Rows from block 5 of the text decoder, named by matrix and row number. Rows with one number belong to one attention dimension. Each number is 200 + 40 x the weight over its row's rms, rounded and kept within 0 to 999. All counts start at 0. After the name is the row's rms in percent of the matrix's.
# q: attention query (decoder.blocks.5.attn.q.weight, 256x256), inputs 104-155
# k: attention key (decoder.blocks.5.attn.k.weight, 256x256), inputs 104-155
q.63,103,200,193,150,191,238,197,192,159,165,272,191,165,163,253,189,220,191,180,154,233,192,252,210,212,202,251,251,177,214,146,195,172,228,208,233,197,217,267,257,183,159,217,192,227,191,103,255,194,256,182,256,214
k.63,103,268,242,171,204,224,173,254,188,245,249,215,248,192,233,188,212,162,167,267,199,139,189,177,232,210,209,217,205,220,208,259,232,107,216,178,206,151,162,187,273,194,208,196,285,204,188,176,144,188,239,206,188
q.64,085,93,178,221,197,206,171,196,211,237,189,149,166,239,222,115,226,197,169,235,211,175,209,237,148,205,152,225,234,240,225,153,159,224,201,247,169,196,121,139,131,163,148,198,176,226,170,48,188,198,132,198,200
k.64,100,244,241,149,209,229,207,199,199,232,242,231,170,252,223,187,150,170,109,157,134,220,216,220,263,208,198,232,259,214,212,172,153,113,183,266,267,219,183,150,157,179,140,161,147,209,207,156,121,200,207,173,224
q.65,085,125,187,217,212,228,181,228,172,223,179,148,138,205,217,137,234,182,203,160,301,153,242,204,182,215,201,263,243,236,227,132,221,283,220,222,213,218,160,196,212,184,218,221,270,207,110,139,158,225,199,215,302
k.65,077,252,278,208,190,230,178,218,173,305,189,307,123,230,256,229,159,142,101,104,231,232,167,245,210,252,229,221,252,187,173,198,181,201,206,241,240,211,165,165,196,237,175,126,197,236,223,211,137,255,233,216,216
q.66,092,191,143,178,154,185,179,194,200,155,136,141,184,183,244,154,243,212,196,176,245,187,195,247,159,199,206,211,244,192,170,221,213,232,169,234,194,214,147,243,277,150,138,195,197,132,154,191,223,230,189,240,255
k.66,095,285,270,220,189,198,202,214,240,158,190,225,141,219,162,278,185,177,174,150,269,215,143,262,170,235,214,219,175,104,171,226,190,238,186,267,240,200,218,196,179,210,207,171,189,256,159,286,194,269,242,245,237
q.67,087,225,183,264,188,160,190,183,214,207,218,85,229,159,235,174,231,236,225,182,253,158,127,177,178,160,231,215,217,220,154,179,227,235,203,184,180,200,212,263,261,152,223,224,231,154,257,226,317,266,186,216,158
k.67,087,283,234,188,223,161,229,196,246,161,153,245,170,150,151,280,231,211,173,179,202,169,192,250,134,244,190,210,173,133,129,240,255,208,201,250,187,169,221,231,190,234,223,190,152,285,105,260,194,213,160,191,243
q.68,084,155,159,219,250,241,219,201,192,172,214,162,131,199,183,160,234,212,175,178,230,173,267,185,258,209,163,269,264,230,265,161,203,184,229,180,212,213,193,178,193,192,176,206,263,215,156,86,187,192,168,164,266
k.68,083,197,245,231,177,224,219,282,175,250,225,289,190,221,233,170,190,172,146,151,230,212,199,216,202,211,218,211,240,186,179,163,192,164,233,212,204,210,143,200,153,235,143,173,205,222,270,212,156,250,224,200,209
q.69,098,146,224,192,202,228,235,230,217,134,207,239,236,223,191,226,153,236,238,252,223,260,200,205,206,201,156,178,165,180,207,217,187,208,203,146,174,172,195,235,195,145,273,230,187,207,179,305,201,184,209,119,180
k.69,095,120,117,104,230,195,218,135,157,136,226,221,204,187,173,158,166,228,205,130,165,207,231,112,284,198,160,177,257,201,243,229,177,266,147,172,199,216,187,174,199,231,168,231,193,158,202,195,200,122,153,171,183
q.70,138,235,235,159,158,231,196,226,231,216,147,262,219,285,266,170,120,164,212,202,151,215,216,259,188,239,204,227,261,131,228,252,131,185,187,260,162,184,166,177,127,205,160,169,130,191,140,201,128,152,155,172,234
k.70,096,182,159,254,163,194,197,222,208,209,193,205,186,286,188,255,232,219,216,319,169,271,172,150,208,188,207,115,177,202,240,165,150,161,205,200,261,235,187,164,196,195,158,202,161,127,305,178,199,194,197,197,146
q.71,083,173,192,196,212,185,155,275,158,202,153,165,189,213,222,110,237,202,234,239,273,214,177,264,151,205,210,228,223,215,215,162,263,287,183,210,196,175,138,204,204,170,175,233,201,150,124,223,214,269,183,229,222
k.71,077,271,223,181,236,224,195,137,219,185,203,193,145,213,203,282,183,138,122,129,220,214,166,206,170,232,208,228,205,117,181,230,185,239,144,265,230,206,208,180,200,198,223,205,197,271,150,217,175,203,224,211,246
q.72,093,125,183,193,178,220,200,224,182,285,183,146,240,204,187,184,184,178,208,272,223,197,169,217,131,157,188,152,215,158,216,211,221,263,207,199,225,163,130,167,201,207,250,234,180,207,185,230,218,233,175,228,185
k.72,106,203,201,144,191,207,173,123,243,194,188,177,242,174,196,153,179,219,213,171,152,162,263,224,197,189,181,277,206,213,168,252,185,228,161,218,143,169,217,211,208,179,251,209,173,270,86,169,219,197,189,159,240
q.73,086,298,216,183,197,141,202,183,188,232,236,216,238,141,189,258,221,226,210,146,173,200,204,162,262,159,255,192,157,225,156,232,245,150,234,183,206,200,281,236,259,263,250,210,217,181,250,251,230,227,227,214,153
k.73,103,187,192,231,187,176,206,181,240,189,156,155,250,150,191,212,228,221,282,216,269,139,201,197,119,186,203,185,152,182,181,214,243,263,219,175,129,155,227,258,247,194,269,221,241,214,170,239,274,182,200,197,174
q.74,091,203,226,173,254,255,200,232,167,219,244,290,209,226,152,223,155,175,221,225,151,252,245,185,255,188,184,219,141,197,260,194,191,159,229,146,208,192,247,151,118,235,276,216,211,229,214,213,159,169,199,177,199
k.74,094,102,151,192,196,218,160,177,154,242,214,176,248,211,252,79,199,198,244,211,171,184,244,153,223,164,193,197,208,276,242,173,190,188,198,129,138,207,186,201,217,187,202,227,235,131,226,116,210,120,214,186,176
q.75,099,252,234,188,187,151,148,190,164,295,238,217,236,199,203,181,199,178,172,163,114,210,208,180,211,156,228,203,174,226,148,211,193,175,234,244,182,198,211,169,151,252,202,175,139,198,227,119,202,238,163,243,120
k.75,090,231,220,166,189,179,185,166,259,250,202,103,273,204,238,158,192,218,249,226,178,149,226,212,159,149,214,223,167,276,206,185,225,119,212,231,168,168,250,242,247,133,228,167,206,194,150,126,228,124,225,157,180
q.76,090,260,209,234,239,162,194,232,158,310,225,207,210,191,175,177,219,225,192,213,147,173,181,195,227,178,269,265,199,217,239,157,248,164,223,208,211,191,243,161,151,289,188,238,194,218,253,141,226,280,161,243,128
k.76,101,168,200,246,159,240,204,185,213,239,184,131,253,213,265,146,263,203,176,244,182,143,225,223,142,151,202,238,150,204,139,156,189,133,221,216,123,194,224,244,177,157,237,209,213,218,163,132,201,166,193,180,205
q.77,123,277,263,191,202,155,198,218,201,161,223,277,182,210,234,213,182,219,193,121,173,214,254,198,261,240,225,261,190,229,149,196,176,165,210,241,142,230,243,233,163,227,186,174,194,212,158,173,137,194,235,150,218
k.77,123,180,186,230,195,184,215,236,178,229,202,221,175,246,206,264,212,210,199,253,207,259,142,118,214,198,222,90,208,191,257,166,196,171,234,176,268,222,182,189,210,218,154,176,202,132,324,202,181,174,198,219,127
q.78,091,172,171,175,152,219,171,190,188,145,197,137,219,208,255,166,223,164,253,160,263,252,188,221,173,169,167,179,195,218,136,218,199,274,176,195,188,197,168,210,247,115,243,174,194,111,178,211,244,183,195,207,277
k.78,107,289,228,153,242,138,181,210,203,154,181,268,148,196,150,278,145,179,227,162,231,225,171,210,215,250,204,172,203,151,229,253,235,261,180,238,241,177,203,180,224,238,192,172,169,194,168,250,209,200,204,217,218
q.79,085,176,201,211,179,188,169,216,153,310,194,200,196,171,192,208,156,135,188,209,199,152,225,194,140,192,220,185,199,183,173,224,216,270,231,238,208,176,190,158,192,283,279,232,218,237,183,177,147,256,205,270,254
k.79,090,214,241,226,161,201,151,150,241,267,163,199,199,188,234,188,184,166,192,200,166,158,241,242,149,182,181,253,206,239,157,256,196,186,190,205,158,174,219,239,230,191,258,160,181,304,124,130,178,215,220,183,263
q.80,090,257,240,227,229,207,222,166,206,238,252,265,192,188,174,261,176,197,173,146,147,171,233,135,251,216,241,229,172,210,204,188,186,138,240,206,214,230,285,201,162,260,224,199,225,246,247,169,160,187,217,195,176
k.80,094,129,186,245,159,207,202,229,178,277,193,192,229,193,250,146,236,215,219,254,208,188,215,186,191,182,203,186,193,276,205,157,220,155,254,139,177,205,191,235,215,199,197,196,224,172,271,164,204,188,194,198,160
q.81,090,245,206,160,161,210,214,161,268,68,136,248,200,242,236,201,200,209,181,185,158,214,202,281,218,258,150,143,217,153,180,265,146,155,143,221,207,191,191,222,184,174,90,127,117,163,188,229,192,116,194,150,215
k.81,102,198,166,220,193,198,218,254,171,153,239,201,177,253,176,241,200,202,210,262,212,270,156,154,245,204,222,143,197,195,257,165,179,176,190,200,266,242,175,159,195,201,141,202,193,110,293,214,196,223,195,218,160
q.82,081,112,198,164,224,263,151,252,150,205,192,218,153,243,195,145,192,135,236,196,252,231,247,216,170,213,150,226,154,221,231,140,201,292,206,177,220,222,181,169,134,160,267,207,239,195,118,168,143,162,209,226,305
k.82,083,217,245,161,221,236,127,164,116,269,222,242,180,223,258,154,143,144,166,149,174,233,195,190,264,208,235,217,261,247,263,202,180,187,188,184,210,218,164,132,241,216,175,157,209,107,211,146,167,134,240,195,188
q.83,103,177,197,236,254,242,199,261,151,280,222,198,193,208,154,196,181,183,220,259,238,188,153,173,170,227,255,248,200,183,285,135,233,242,239,163,219,174,214,142,189,255,266,277,250,229,222,219,184,231,203,197,184
k.83,114,143,174,235,191,216,201,169,190,243,156,174,203,157,254,145,258,192,166,188,168,155,250,238,161,191,152,263,178,206,141,199,195,221,206,165,125,199,199,238,187,198,248,257,221,259,146,140,208,185,185,169,240
q.84,102,188,210,138,185,237,144,238,154,150,189,235,223,242,230,168,194,158,261,198,232,281,230,233,199,173,146,167,136,205,166,225,213,256,185,178,185,194,187,208,176,136,287,200,184,144,132,246,184,151,211,203,277
k.84,096,223,206,131,251,175,157,143,154,170,214,205,186,189,182,202,125,183,239,131,204,226,172,136,249,192,217,172,234,204,292,246,206,275,158,192,212,191,190,164,264,212,191,188,224,124,192,208,218,113,228,215,195
q.85,100,226,238,238,172,140,186,132,250,220,205,234,212,171,231,235,187,222,211,220,200,143,159,168,151,201,224,140,189,197,140,216,162,189,222,229,187,222,226,223,263,205,227,217,226,225,318,273,200,214,217,276,159
k.85,079,288,197,189,205,174,241,156,198,203,163,190,205,106,143,279,202,221,251,210,197,160,170,238,93,234,188,178,160,233,171,221,295,181,185,231,219,200,236,225,234,189,207,200,188,208,147,237,212,216,169,232,235
q.86,129,139,132,228,231,229,187,182,180,183,194,132,192,157,135,195,259,203,196,259,255,186,149,188,170,162,186,151,178,202,229,177,254,231,195,133,253,180,181,188,262,177,220,219,237,173,249,250,286,222,195,256,184
k.86,107,221,229,168,220,212,191,171,200,163,209,184,211,133,206,138,185,178,188,98,225,133,240,272,194,212,183,303,201,202,142,233,227,243,172,218,130,184,217,220,196,192,239,215,228,263,87,210,216,226,210,199,275
q.87,084,256,210,211,218,207,233,139,249,93,231,248,188,190,195,258,196,223,207,133,194,196,204,162,253,227,192,203,176,209,175,221,169,138,190,173,196,232,274,248,220,168,201,159,232,198,255,238,206,140,230,160,205
k.87,085,170,172,233,219,164,216,276,131,168,200,246,177,188,179,219,227,215,237,244,246,229,163,160,237,226,213,113,185,206,243,168,229,206,239,142,228,216,188,185,207,240,146,192,221,87,299,251,203,206,168,221,149
q.88,097,144,188,196,190,210,242,195,250,128,173,169,233,201,252,221,185,216,256,264,253,230,162,227,165,194,170,142,199,198,202,200,181,218,149,170,214,204,167,245,239,97,217,234,195,169,200,323,252,206,222,170,198
k.88,110,219,146,152,240,189,198,167,195,120,193,252,152,206,137,278,194,201,207,201,196,235,172,179,251,242,181,168,218,152,214,239,182,292,142,214,244,209,182,148,177,235,206,237,160,193,185,263,191,201,180,227,208
q.89,106,196,178,214,209,165,158,217,168,216,239,148,230,178,198,184,216,215,250,217,221,218,156,182,170,136,187,184,146,237,150,171,252,239,195,152,189,204,229,213,221,144,253,238,219,157,264,232,293,241,212,246,160
k.89,091,257,234,147,246,189,182,142,195,178,179,195,217,142,182,203,186,191,211,147,185,149,207,224,171,211,200,238,186,164,188,245,245,230,187,213,140,165,220,216,224,209,241,194,181,233,67,211,206,144,194,180,237
q.90,094,201,161,217,187,198,227,147,242,161,184,130,145,178,202,206,251,204,184,154,235,134,176,178,202,245,215,221,248,225,234,179,194,197,173,204,229,212,215,197,264,202,146,157,252,195,219,162,206,132,217,191,245
k.90,093,252,255,311,194,204,225,319,176,188,177,249,152,203,188,259,245,192,170,259,233,231,157,277,196,236,217,188,159,157,158,170,209,185,258,197,239,208,173,183,176,217,175,170,186,189,268,268,184,296,194,222,211
q.91,082,141,176,219,222,179,150,213,179,222,189,128,182,217,192,104,249,203,206,264,229,202,160,233,147,176,166,199,187,225,223,136,218,259,183,195,206,172,154,158,165,151,190,194,209,189,221,152,245,191,167,249,183
k.91,093,275,247,125,245,216,177,173,171,202,224,213,186,200,218,172,140,175,145,167,141,207,217,234,212,225,205,263,238,220,222,192,195,140,183,253,204,209,189,161,199,173,191,153,159,202,122,148,139,173,212,157,259
q.92,095,141,206,256,226,174,180,216,204,272,205,134,211,185,203,148,240,220,227,241,248,181,116,197,125,180,251,223,173,249,221,113,245,274,186,189,192,178,188,183,199,188,218,240,242,203,263,206,251,258,199,244,148
k.92,091,250,201,158,222,210,196,159,221,200,144,235,163,186,159,253,205,198,134,225,140,192,205,267,187,247,150,218,175,184,135,227,211,165,186,242,213,194,235,187,184,214,232,199,136,264,124,186,159,161,160,175,255
q.93,094,200,160,186,213,260,225,158,232,70,213,193,196,220,228,188,191,194,175,219,149,236,261,229,246,197,80,167,236,165,193,243,132,123,173,168,203,217,174,225,160,112,120,143,145,172,209,136,239,137,174,148,220
k.93,097,216,199,191,230,179,227,271,174,156,266,256,200,244,174,179,162,193,198,193,198,252,180,173,247,180,229,178,222,195,271,164,201,149,203,212,256,222,149,163,149,211,113,202,171,170,262,217,167,228,212,211,190
q.94,092,202,147,195,210,274,226,193,224,103,198,193,187,214,201,225,225,198,244,193,260,202,170,194,204,218,200,211,190,208,226,182,206,191,157,146,239,229,260,218,254,135,234,210,276,141,233,291,228,136,237,170,247
k.94,092,202,205,281,237,203,192,267,122,134,178,266,121,179,182,243,241,182,192,212,247,230,146,233,227,245,210,177,164,134,211,205,201,293,228,151,205,215,176,177,186,258,181,226,219,124,227,292,203,210,182,262,227
q.95,089,119,181,198,185,202,163,245,155,279,174,141,216,218,205,122,223,190,210,275,237,215,178,237,128,168,191,193,223,200,229,178,221,275,201,211,201,154,114,155,195,189,206,229,180,190,162,175,217,234,152,227,197
k.95,091,245,219,124,218,217,195,120,244,191,185,182,211,200,184,175,162,198,169,152,149,168,222,229,191,195,171,282,214,191,186,234,172,198,143,260,178,177,209,195,202,157,232,199,172,268,88,170,190,166,213,165,256
q.96,104,245,210,170,204,231,176,241,174,129,176,244,220,201,209,225,190,172,286,188,263,247,169,226,191,200,212,172,140,169,159,212,238,270,177,141,231,207,254,237,248,163,284,208,231,126,209,342,215,191,259,242,276
k.96,098,225,194,225,225,170,154,169,145,150,148,211,174,161,174,255,204,165,258,202,270,207,152,180,157,230,216,171,170,157,235,261,256,320,184,160,161,187,192,203,275,249,249,223,236,143,164,244,244,165,207,251,226
q.97,100,127,158,225,219,270,217,238,199,167,197,188,207,217,204,214,194,206,255,256,289,209,181,189,168,196,202,208,195,205,243,167,214,239,199,150,233,214,225,194,235,143,307,286,285,167,192,298,206,197,210,157,223
k.97,102,171,172,183,242,210,192,162,147,167,171,269,128,161,200,200,213,204,192,133,190,177,189,200,254,248,166,222,222,156,217,240,183,312,167,173,183,201,163,180,180,266,212,259,207,199,172,249,179,165,177,229,245
q.98,098,123,118,224,199,223,205,171,171,235,227,110,206,163,160,211,217,172,196,230,233,166,181,172,151,127,166,162,212,193,200,184,219,235,209,165,251,213,179,176,237,162,252,240,244,190,247,195,268,239,201,268,205
k.98,101,230,247,168,209,206,165,171,224,200,190,218,233,151,203,153,179,203,215,142,197,141,250,261,180,206,200,284,200,195,149,248,206,227,201,215,136,155,211,217,202,208,246,197,190,274,84,211,210,223,203,191,244
q.99,087,244,210,163,222,257,234,204,229,100,198,277,190,181,156,279,154,199,209,236,181,210,188,202,246,241,167,159,161,125,214,233,180,144,178,106,226,214,243,228,208,199,171,161,205,219,246,340,197,146,248,171,207
k.99,078,109,164,263,199,206,191,227,119,169,222,159,247,190,223,144,235,222,259,237,211,210,226,176,206,164,220,192,187,212,233,186,207,252,203,104,131,231,167,191,217,213,189,255,233,99,223,184,249,200,202,216,178
q.100,079,98,213,181,200,261,202,213,199,159,194,221,153,250,203,183,185,166,193,173,233,225,281,205,193,228,135,193,181,210,236,177,161,255,204,199,216,213,184,181,162,165,259,201,232,236,82,160,109,105,244,158,294
k.100,089,160,206,163,206,240,175,214,128,241,244,263,169,233,220,157,149,185,166,160,169,263,203,154,319,194,208,189,281,247,249,191,151,203,206,168,264,221,158,149,204,228,134,161,204,115,285,167,166,186,199,201,175
q.101,085,260,209,162,175,203,213,154,251,81,182,243,185,212,208,214,216,234,171,152,154,220,234,222,246,230,161,182,183,196,162,250,160,130,155,213,182,218,224,238,199,191,104,121,147,177,201,170,196,114,200,150,199
k.101,102,201,194,207,205,189,232,272,165,147,244,193,185,246,178,208,182,203,212,219,231,240,160,159,251,185,224,132,209,194,267,159,202,170,209,195,271,228,187,173,194,193,124,174,214,99,301,237,205,205,208,213,155
q.102,093,174,186,180,209,161,155,217,168,247,229,152,244,218,220,159,220,218,226,236,175,263,153,190,175,134,197,207,156,260,178,172,228,221,198,192,175,178,188,181,170,151,218,217,163,162,238,176,262,218,160,223,126
k.102,080,256,213,115,256,174,201,132,226,176,191,163,220,177,160,186,167,208,206,172,155,152,214,225,194,209,183,229,188,185,209,208,215,188,182,228,184,174,235,200,218,168,223,199,159,228,100,183,213,118,196,159,206
q.103,091,193,197,150,194,170,226,207,214,207,197,270,234,211,178,253,160,215,153,274,103,253,203,198,211,190,198,161,199,210,219,267,173,126,218,197,162,148,176,157,185,244,161,208,129,239,212,254,153,202,183,174,95
k.103,074,107,136,157,214,207,236,151,261,146,266,48,264,187,171,141,192,256,255,200,174,162,244,160,200,151,152,210,210,201,239,182,158,214,174,173,193,212,246,227,170,145,211,286,217,235,178,171,260,178,208,165,157
q.104,083,216,187,164,165,172,131,184,165,258,182,196,204,227,238,139,239,153,192,171,182,212,243,226,186,166,213,206,210,242,161,200,196,218,207,275,204,204,180,159,173,212,192,168,172,146,143,102,182,209,146,251,224
k.104,080,310,274,175,206,185,148,187,231,258,231,160,205,239,254,187,136,163,240,178,230,184,162,208,173,195,241,235,193,244,260,196,201,151,201,272,217,174,208,190,252,150,212,139,221,183,182,177,194,187,272,193,191
q.105,100,133,186,226,213,248,232,232,213,125,186,192,187,202,202,223,182,229,254,213,303,200,187,189,188,227,190,212,200,195,231,181,212,261,197,145,205,202,212,240,256,141,282,248,277,198,169,310,187,185,251,153,262
k.105,092,157,164,178,217,213,218,188,121,164,177,302,121,166,169,243,204,195,149,130,207,240,181,175,259,257,169,179,248,145,183,235,184,317,181,154,225,219,161,176,182,290,183,220,205,191,223,261,175,205,153,235,230
q.106,084,259,189,220,205,169,183,219,154,319,193,177,188,177,179,195,226,172,194,187,217,134,173,185,176,198,298,239,211,196,201,160,262,233,211,239,237,217,228,161,224,289,199,240,235,201,218,180,202,292,213,281,206
k.106,093,224,240,291,170,213,180,191,249,265,150,147,202,188,247,207,248,180,193,233,233,161,193,270,115,192,210,245,141,181,130,193,206,198,229,209,144,180,231,242,209,170,286,208,226,277,136,194,208,241,221,215,229
q.107,092,138,160,220,206,233,161,181,210,189,199,138,187,243,222,110,210,182,186,249,194,207,207,230,157,167,149,206,232,202,224,178,141,206,191,207,207,198,143,149,135,124,141,168,174,171,217,85,233,170,135,218,185
k.107,113,259,238,133,223,212,202,222,176,202,250,237,177,247,215,152,147,180,146,181,145,226,223,234,238,212,207,250,241,222,234,172,179,113,182,261,247,228,175,160,154,172,141,155,148,189,182,152,125,198,220,175,259
q.108,079,252,223,157,176,167,134,209,142,245,170,236,209,214,219,178,216,160,227,146,211,208,238,220,208,170,238,207,177,217,149,213,244,237,219,259,201,203,218,186,200,234,248,201,203,143,131,206,165,224,183,247,254
k.108,084,259,257,208,208,191,140,155,223,245,204,142,207,200,257,199,167,159,276,171,273,170,165,177,143,189,236,220,189,218,252,215,220,232,193,216,171,160,209,210,293,162,258,177,274,173,172,204,237,165,273,214,177
q.109,083,119,207,172,205,251,202,218,178,197,188,220,123,237,189,182,171,157,192,173,234,195,270,193,190,241,143,246,224,203,242,167,179,255,219,227,209,225,158,172,148,193,229,182,230,249,77,141,124,156,211,185,305
k.109,087,186,232,179,189,241,167,211,138,266,249,245,187,233,275,160,151,166,141,132,173,257,213,185,287,189,231,205,287,254,223,184,151,170,205,190,239,233,161,143,196,213,141,136,204,132,255,161,164,221,222,203,176
q.110,110,177,179,178,196,283,217,193,192,171,185,220,156,241,212,167,170,150,168,172,191,206,277,214,213,239,144,240,256,159,250,217,132,174,210,236,231,239,171,171,135,188,173,162,187,204,124,98,141,147,158,167,284
k.110,098,179,226,216,157,233,187,261,162,238,242,251,180,281,257,150,178,178,169,208,197,250,203,200,266,183,236,194,230,235,242,163,148,140,209,216,251,238,151,159,166,202,123,158,202,138,302,168,168,231,240,215,190
q.111,077,146,182,204,207,192,137,220,193,198,180,136,189,221,193,90,244,198,196,284,224,213,163,265,149,177,172,183,209,210,217,169,206,242,181,199,193,154,128,150,167,156,153,178,175,176,218,165,245,208,164,245,177
k.111,088,274,242,129,245,213,191,174,188,187,237,198,188,212,213,179,140,166,145,150,156,200,224,229,199,214,191,267,234,203,219,194,190,146,157,257,210,219,198,170,179,165,182,167,170,219,117,149,149,187,218,168,271
q.112,108,178,162,125,191,260,213,203,178,134,217,247,210,237,207,221,139,169,176,214,119,284,263,205,231,196,107,185,219,170,210,280,133,130,220,161,183,217,160,202,158,147,162,170,134,192,153,199,169,136,164,148,213
k.112,076,158,186,180,207,170,220,213,196,160,283,162,240,234,193,125,148,221,274,150,198,202,219,156,224,153,218,186,211,201,318,174,170,211,173,187,222,230,190,181,160,186,139,229,195,175,221,196,258,204,265,205,147
q.113,092,256,242,196,184,139,205,151,251,163,193,231,189,203,222,197,214,252,156,163,129,205,218,218,238,240,194,190,200,214,171,226,162,122,170,251,158,199,195,232,185,221,75,133,146,223,208,123,181,143,195,163,163
k.113,108,212,170,203,201,184,250,247,195,178,227,185,188,248,163,239,202,205,188,262,197,245,159,168,226,196,194,132,209,214,243,150,198,127,202,216,287,228,194,180,187,175,146,183,190,157,302,209,187,213,200,196,151
q.114,125,220,260,197,175,147,204,178,211,261,195,241,178,222,253,208,178,188,165,121,152,172,264,206,218,234,216,239,224,218,174,206,167,178,208,294,175,227,209,198,152,241,190,204,185,256,148,114,93,178,196,186,218
k.114,106,181,189,222,165,201,212,225,199,270,196,223,192,273,206,243,201,225,200,295,181,263,158,143,206,198,217,113,218,229,247,164,171,137,235,189,282,201,174,186,219,198,169,165,183,165,329,175,174,193,206,196,128
q.115,080,145,188,179,179,222,146,257,143,261,183,198,214,247,204,142,196,152,213,235,230,238,186,243,106,173,195,192,154,196,171,189,198,285,195,234,202,186,177,137,163,189,275,231,185,162,139,178,169,222,180,243,251
k.115,083,235,218,127,238,214,151,111,200,203,207,191,166,224,211,206,136,162,175,163,171,191,219,186,236,215,191,238,243,186,251,246,171,214,151,233,216,192,220,169,227,182,208,185,192,192,130,152,183,129,221,180,223
q.116,083,228,243,181,194,176,254,217,232,252,242,219,234,146,165,262,191,245,193,223,175,194,162,140,229,209,277,201,170,231,224,221,232,149,226,187,158,167,216,187,241,290,238,206,208,266,213,279,175,232,229,179,156
k.116,108,157,150,262,157,184,222,190,270,179,147,157,248,172,161,227,272,244,248,243,210,138,206,217,158,180,173,174,142,187,135,207,195,257,207,175,161,182,232,242,206,200,251,250,211,240,202,220,271,206,177,189,177
q.117,130,217,253,167,159,149,197,199,218,262,166,253,200,250,273,190,167,196,183,140,126,209,250,234,208,224,207,231,232,209,191,215,159,182,204,292,173,215,182,185,133,226,163,189,146,219,150,121,109,170,168,179,197
k.117,103,183,174,221,165,199,204,212,202,241,204,212,201,284,192,240,199,222,213,314,169,264,165,134,213,186,220,115,200,217,261,162,156,133,221,196,289,208,180,173,212,188,163,174,167,142,317,169,185,186,212,198,129
q.118,092,168,156,149,203,260,164,221,165,131,210,189,190,221,217,161,195,148,251,218,223,279,231,228,197,175,100,194,160,203,195,218,188,231,196,141,197,210,184,199,160,88,248,163,195,134,192,180,233,143,179,204,291
k.118,089,261,236,143,252,171,153,197,134,162,228,270,188,212,182,202,129,163,219,140,213,224,204,190,248,232,241,178,241,193,272,231,213,237,182,209,216,200,177,148,231,249,160,162,174,124,192,203,212,165,228,201,204
q.119,132,191,252,206,202,142,183,238,207,226,206,200,226,164,192,218,240,241,216,214,224,211,148,174,194,200,265,167,127,271,150,171,272,250,193,172,148,163,213,228,263,239,227,227,216,223,209,289,202,218,247,210,157
k.119,114,194,164,200,230,171,216,136,242,184,108,139,194,119,130,268,227,232,235,225,200,173,158,195,149,212,147,186,156,168,186,239,254,282,205,175,184,150,254,238,264,205,275,245,219,227,159,257,247,158,169,186,192
q.120,091,203,158,214,210,218,190,243,147,268,208,160,211,165,188,207,203,166,241,213,273,168,141,180,157,164,266,234,200,196,197,174,267,278,212,164,219,216,206,187,261,197,266,262,272,168,228,270,244,302,223,266,230
k.120,114,226,227,239,196,182,166,174,231,218,146,203,192,159,218,217,231,180,205,175,233,157,214,272,130,219,195,246,153,150,128,247,218,267,211,198,125,175,225,229,204,215,281,222,206,280,88,218,221,228,210,214,254
q.121,108,219,172,223,175,309,180,200,192,138,166,194,188,245,208,152,172,134,192,199,244,172,207,277,161,214,179,207,276,103,223,233,137,214,173,226,239,212,168,172,168,167,174,158,195,142,188,154,207,174,184,213,287
k.121,090,225,213,215,168,217,165,257,154,200,233,280,154,273,231,207,203,160,156,237,199,268,226,195,268,206,228,212,212,193,224,206,166,147,202,231,243,240,158,146,147,218,149,190,187,160,257,168,153,250,198,234,237
q.122,106,226,217,229,215,140,159,210,160,302,197,185,154,194,174,176,211,192,134,210,137,139,223,193,192,223,233,228,224,215,222,178,222,189,220,259,189,186,195,156,161,293,134,198,186,274,194,81,151,214,187,247,185
k.122,110,212,233,261,163,233,225,222,249,303,203,141,225,210,237,197,215,183,154,254,177,176,219,250,124,169,188,241,191,247,151,159,210,83,224,215,196,204,216,234,185,140,219,190,200,302,208,136,174,242,235,173,211
q.123,098,253,232,227,226,181,199,177,200,290,242,248,199,195,151,222,178,193,137,218,94,172,208,166,233,208,209,210,191,184,221,200,178,114,225,219,193,201,229,154,122,285,159,186,167,269,273,121,178,195,170,206,123
k.123,109,146,187,232,172,212,211,211,220,263,217,122,272,204,245,116,229,225,218,266,153,153,248,199,167,146,192,217,179,286,188,144,208,85,231,173,151,205,218,229,198,146,197,211,204,201,220,119,212,185,202,157,166
q.124,080,316,180,204,184,180,186,162,200,166,195,177,207,172,215,195,242,169,237,156,230,178,151,215,201,184,238,191,198,181,141,211,229,203,159,203,264,228,266,227,259,191,177,172,222,116,281,265,277,238,217,283,221
k.124,088,290,241,269,203,172,173,252,201,172,159,209,193,176,192,277,237,168,254,253,276,192,153,245,116,219,252,203,119,154,181,219,267,226,233,206,155,173,207,226,236,210,248,201,216,206,154,256,221,237,213,249,232
q.125,138,188,150,222,243,240,195,202,192,130,226,156,206,152,137,208,244,215,219,259,260,212,143,177,189,163,188,157,144,206,199,186,241,219,194,102,223,187,213,220,257,165,216,198,233,156,263,279,313,229,224,222,180
k.125,107,225,223,171,244,196,195,174,193,141,206,181,207,117,205,156,190,175,196,89,234,134,233,261,192,210,188,286,191,181,146,234,241,260,171,206,125,189,226,219,187,207,233,226,234,241,79,226,220,205,196,206,266
q.126,101,218,199,205,169,130,209,137,256,179,179,173,174,188,227,185,240,251,143,178,139,169,207,221,211,227,180,184,242,209,182,222,160,136,166,255,174,207,162,232,207,206,48,130,142,221,209,93,210,162,177,199,168
k.126,114,251,209,209,190,193,247,256,224,172,234,199,198,239,153,253,188,206,173,249,202,238,167,218,207,206,202,168,201,189,205,154,191,115,210,255,290,220,202,174,168,172,147,166,160,203,271,226,182,263,200,190,168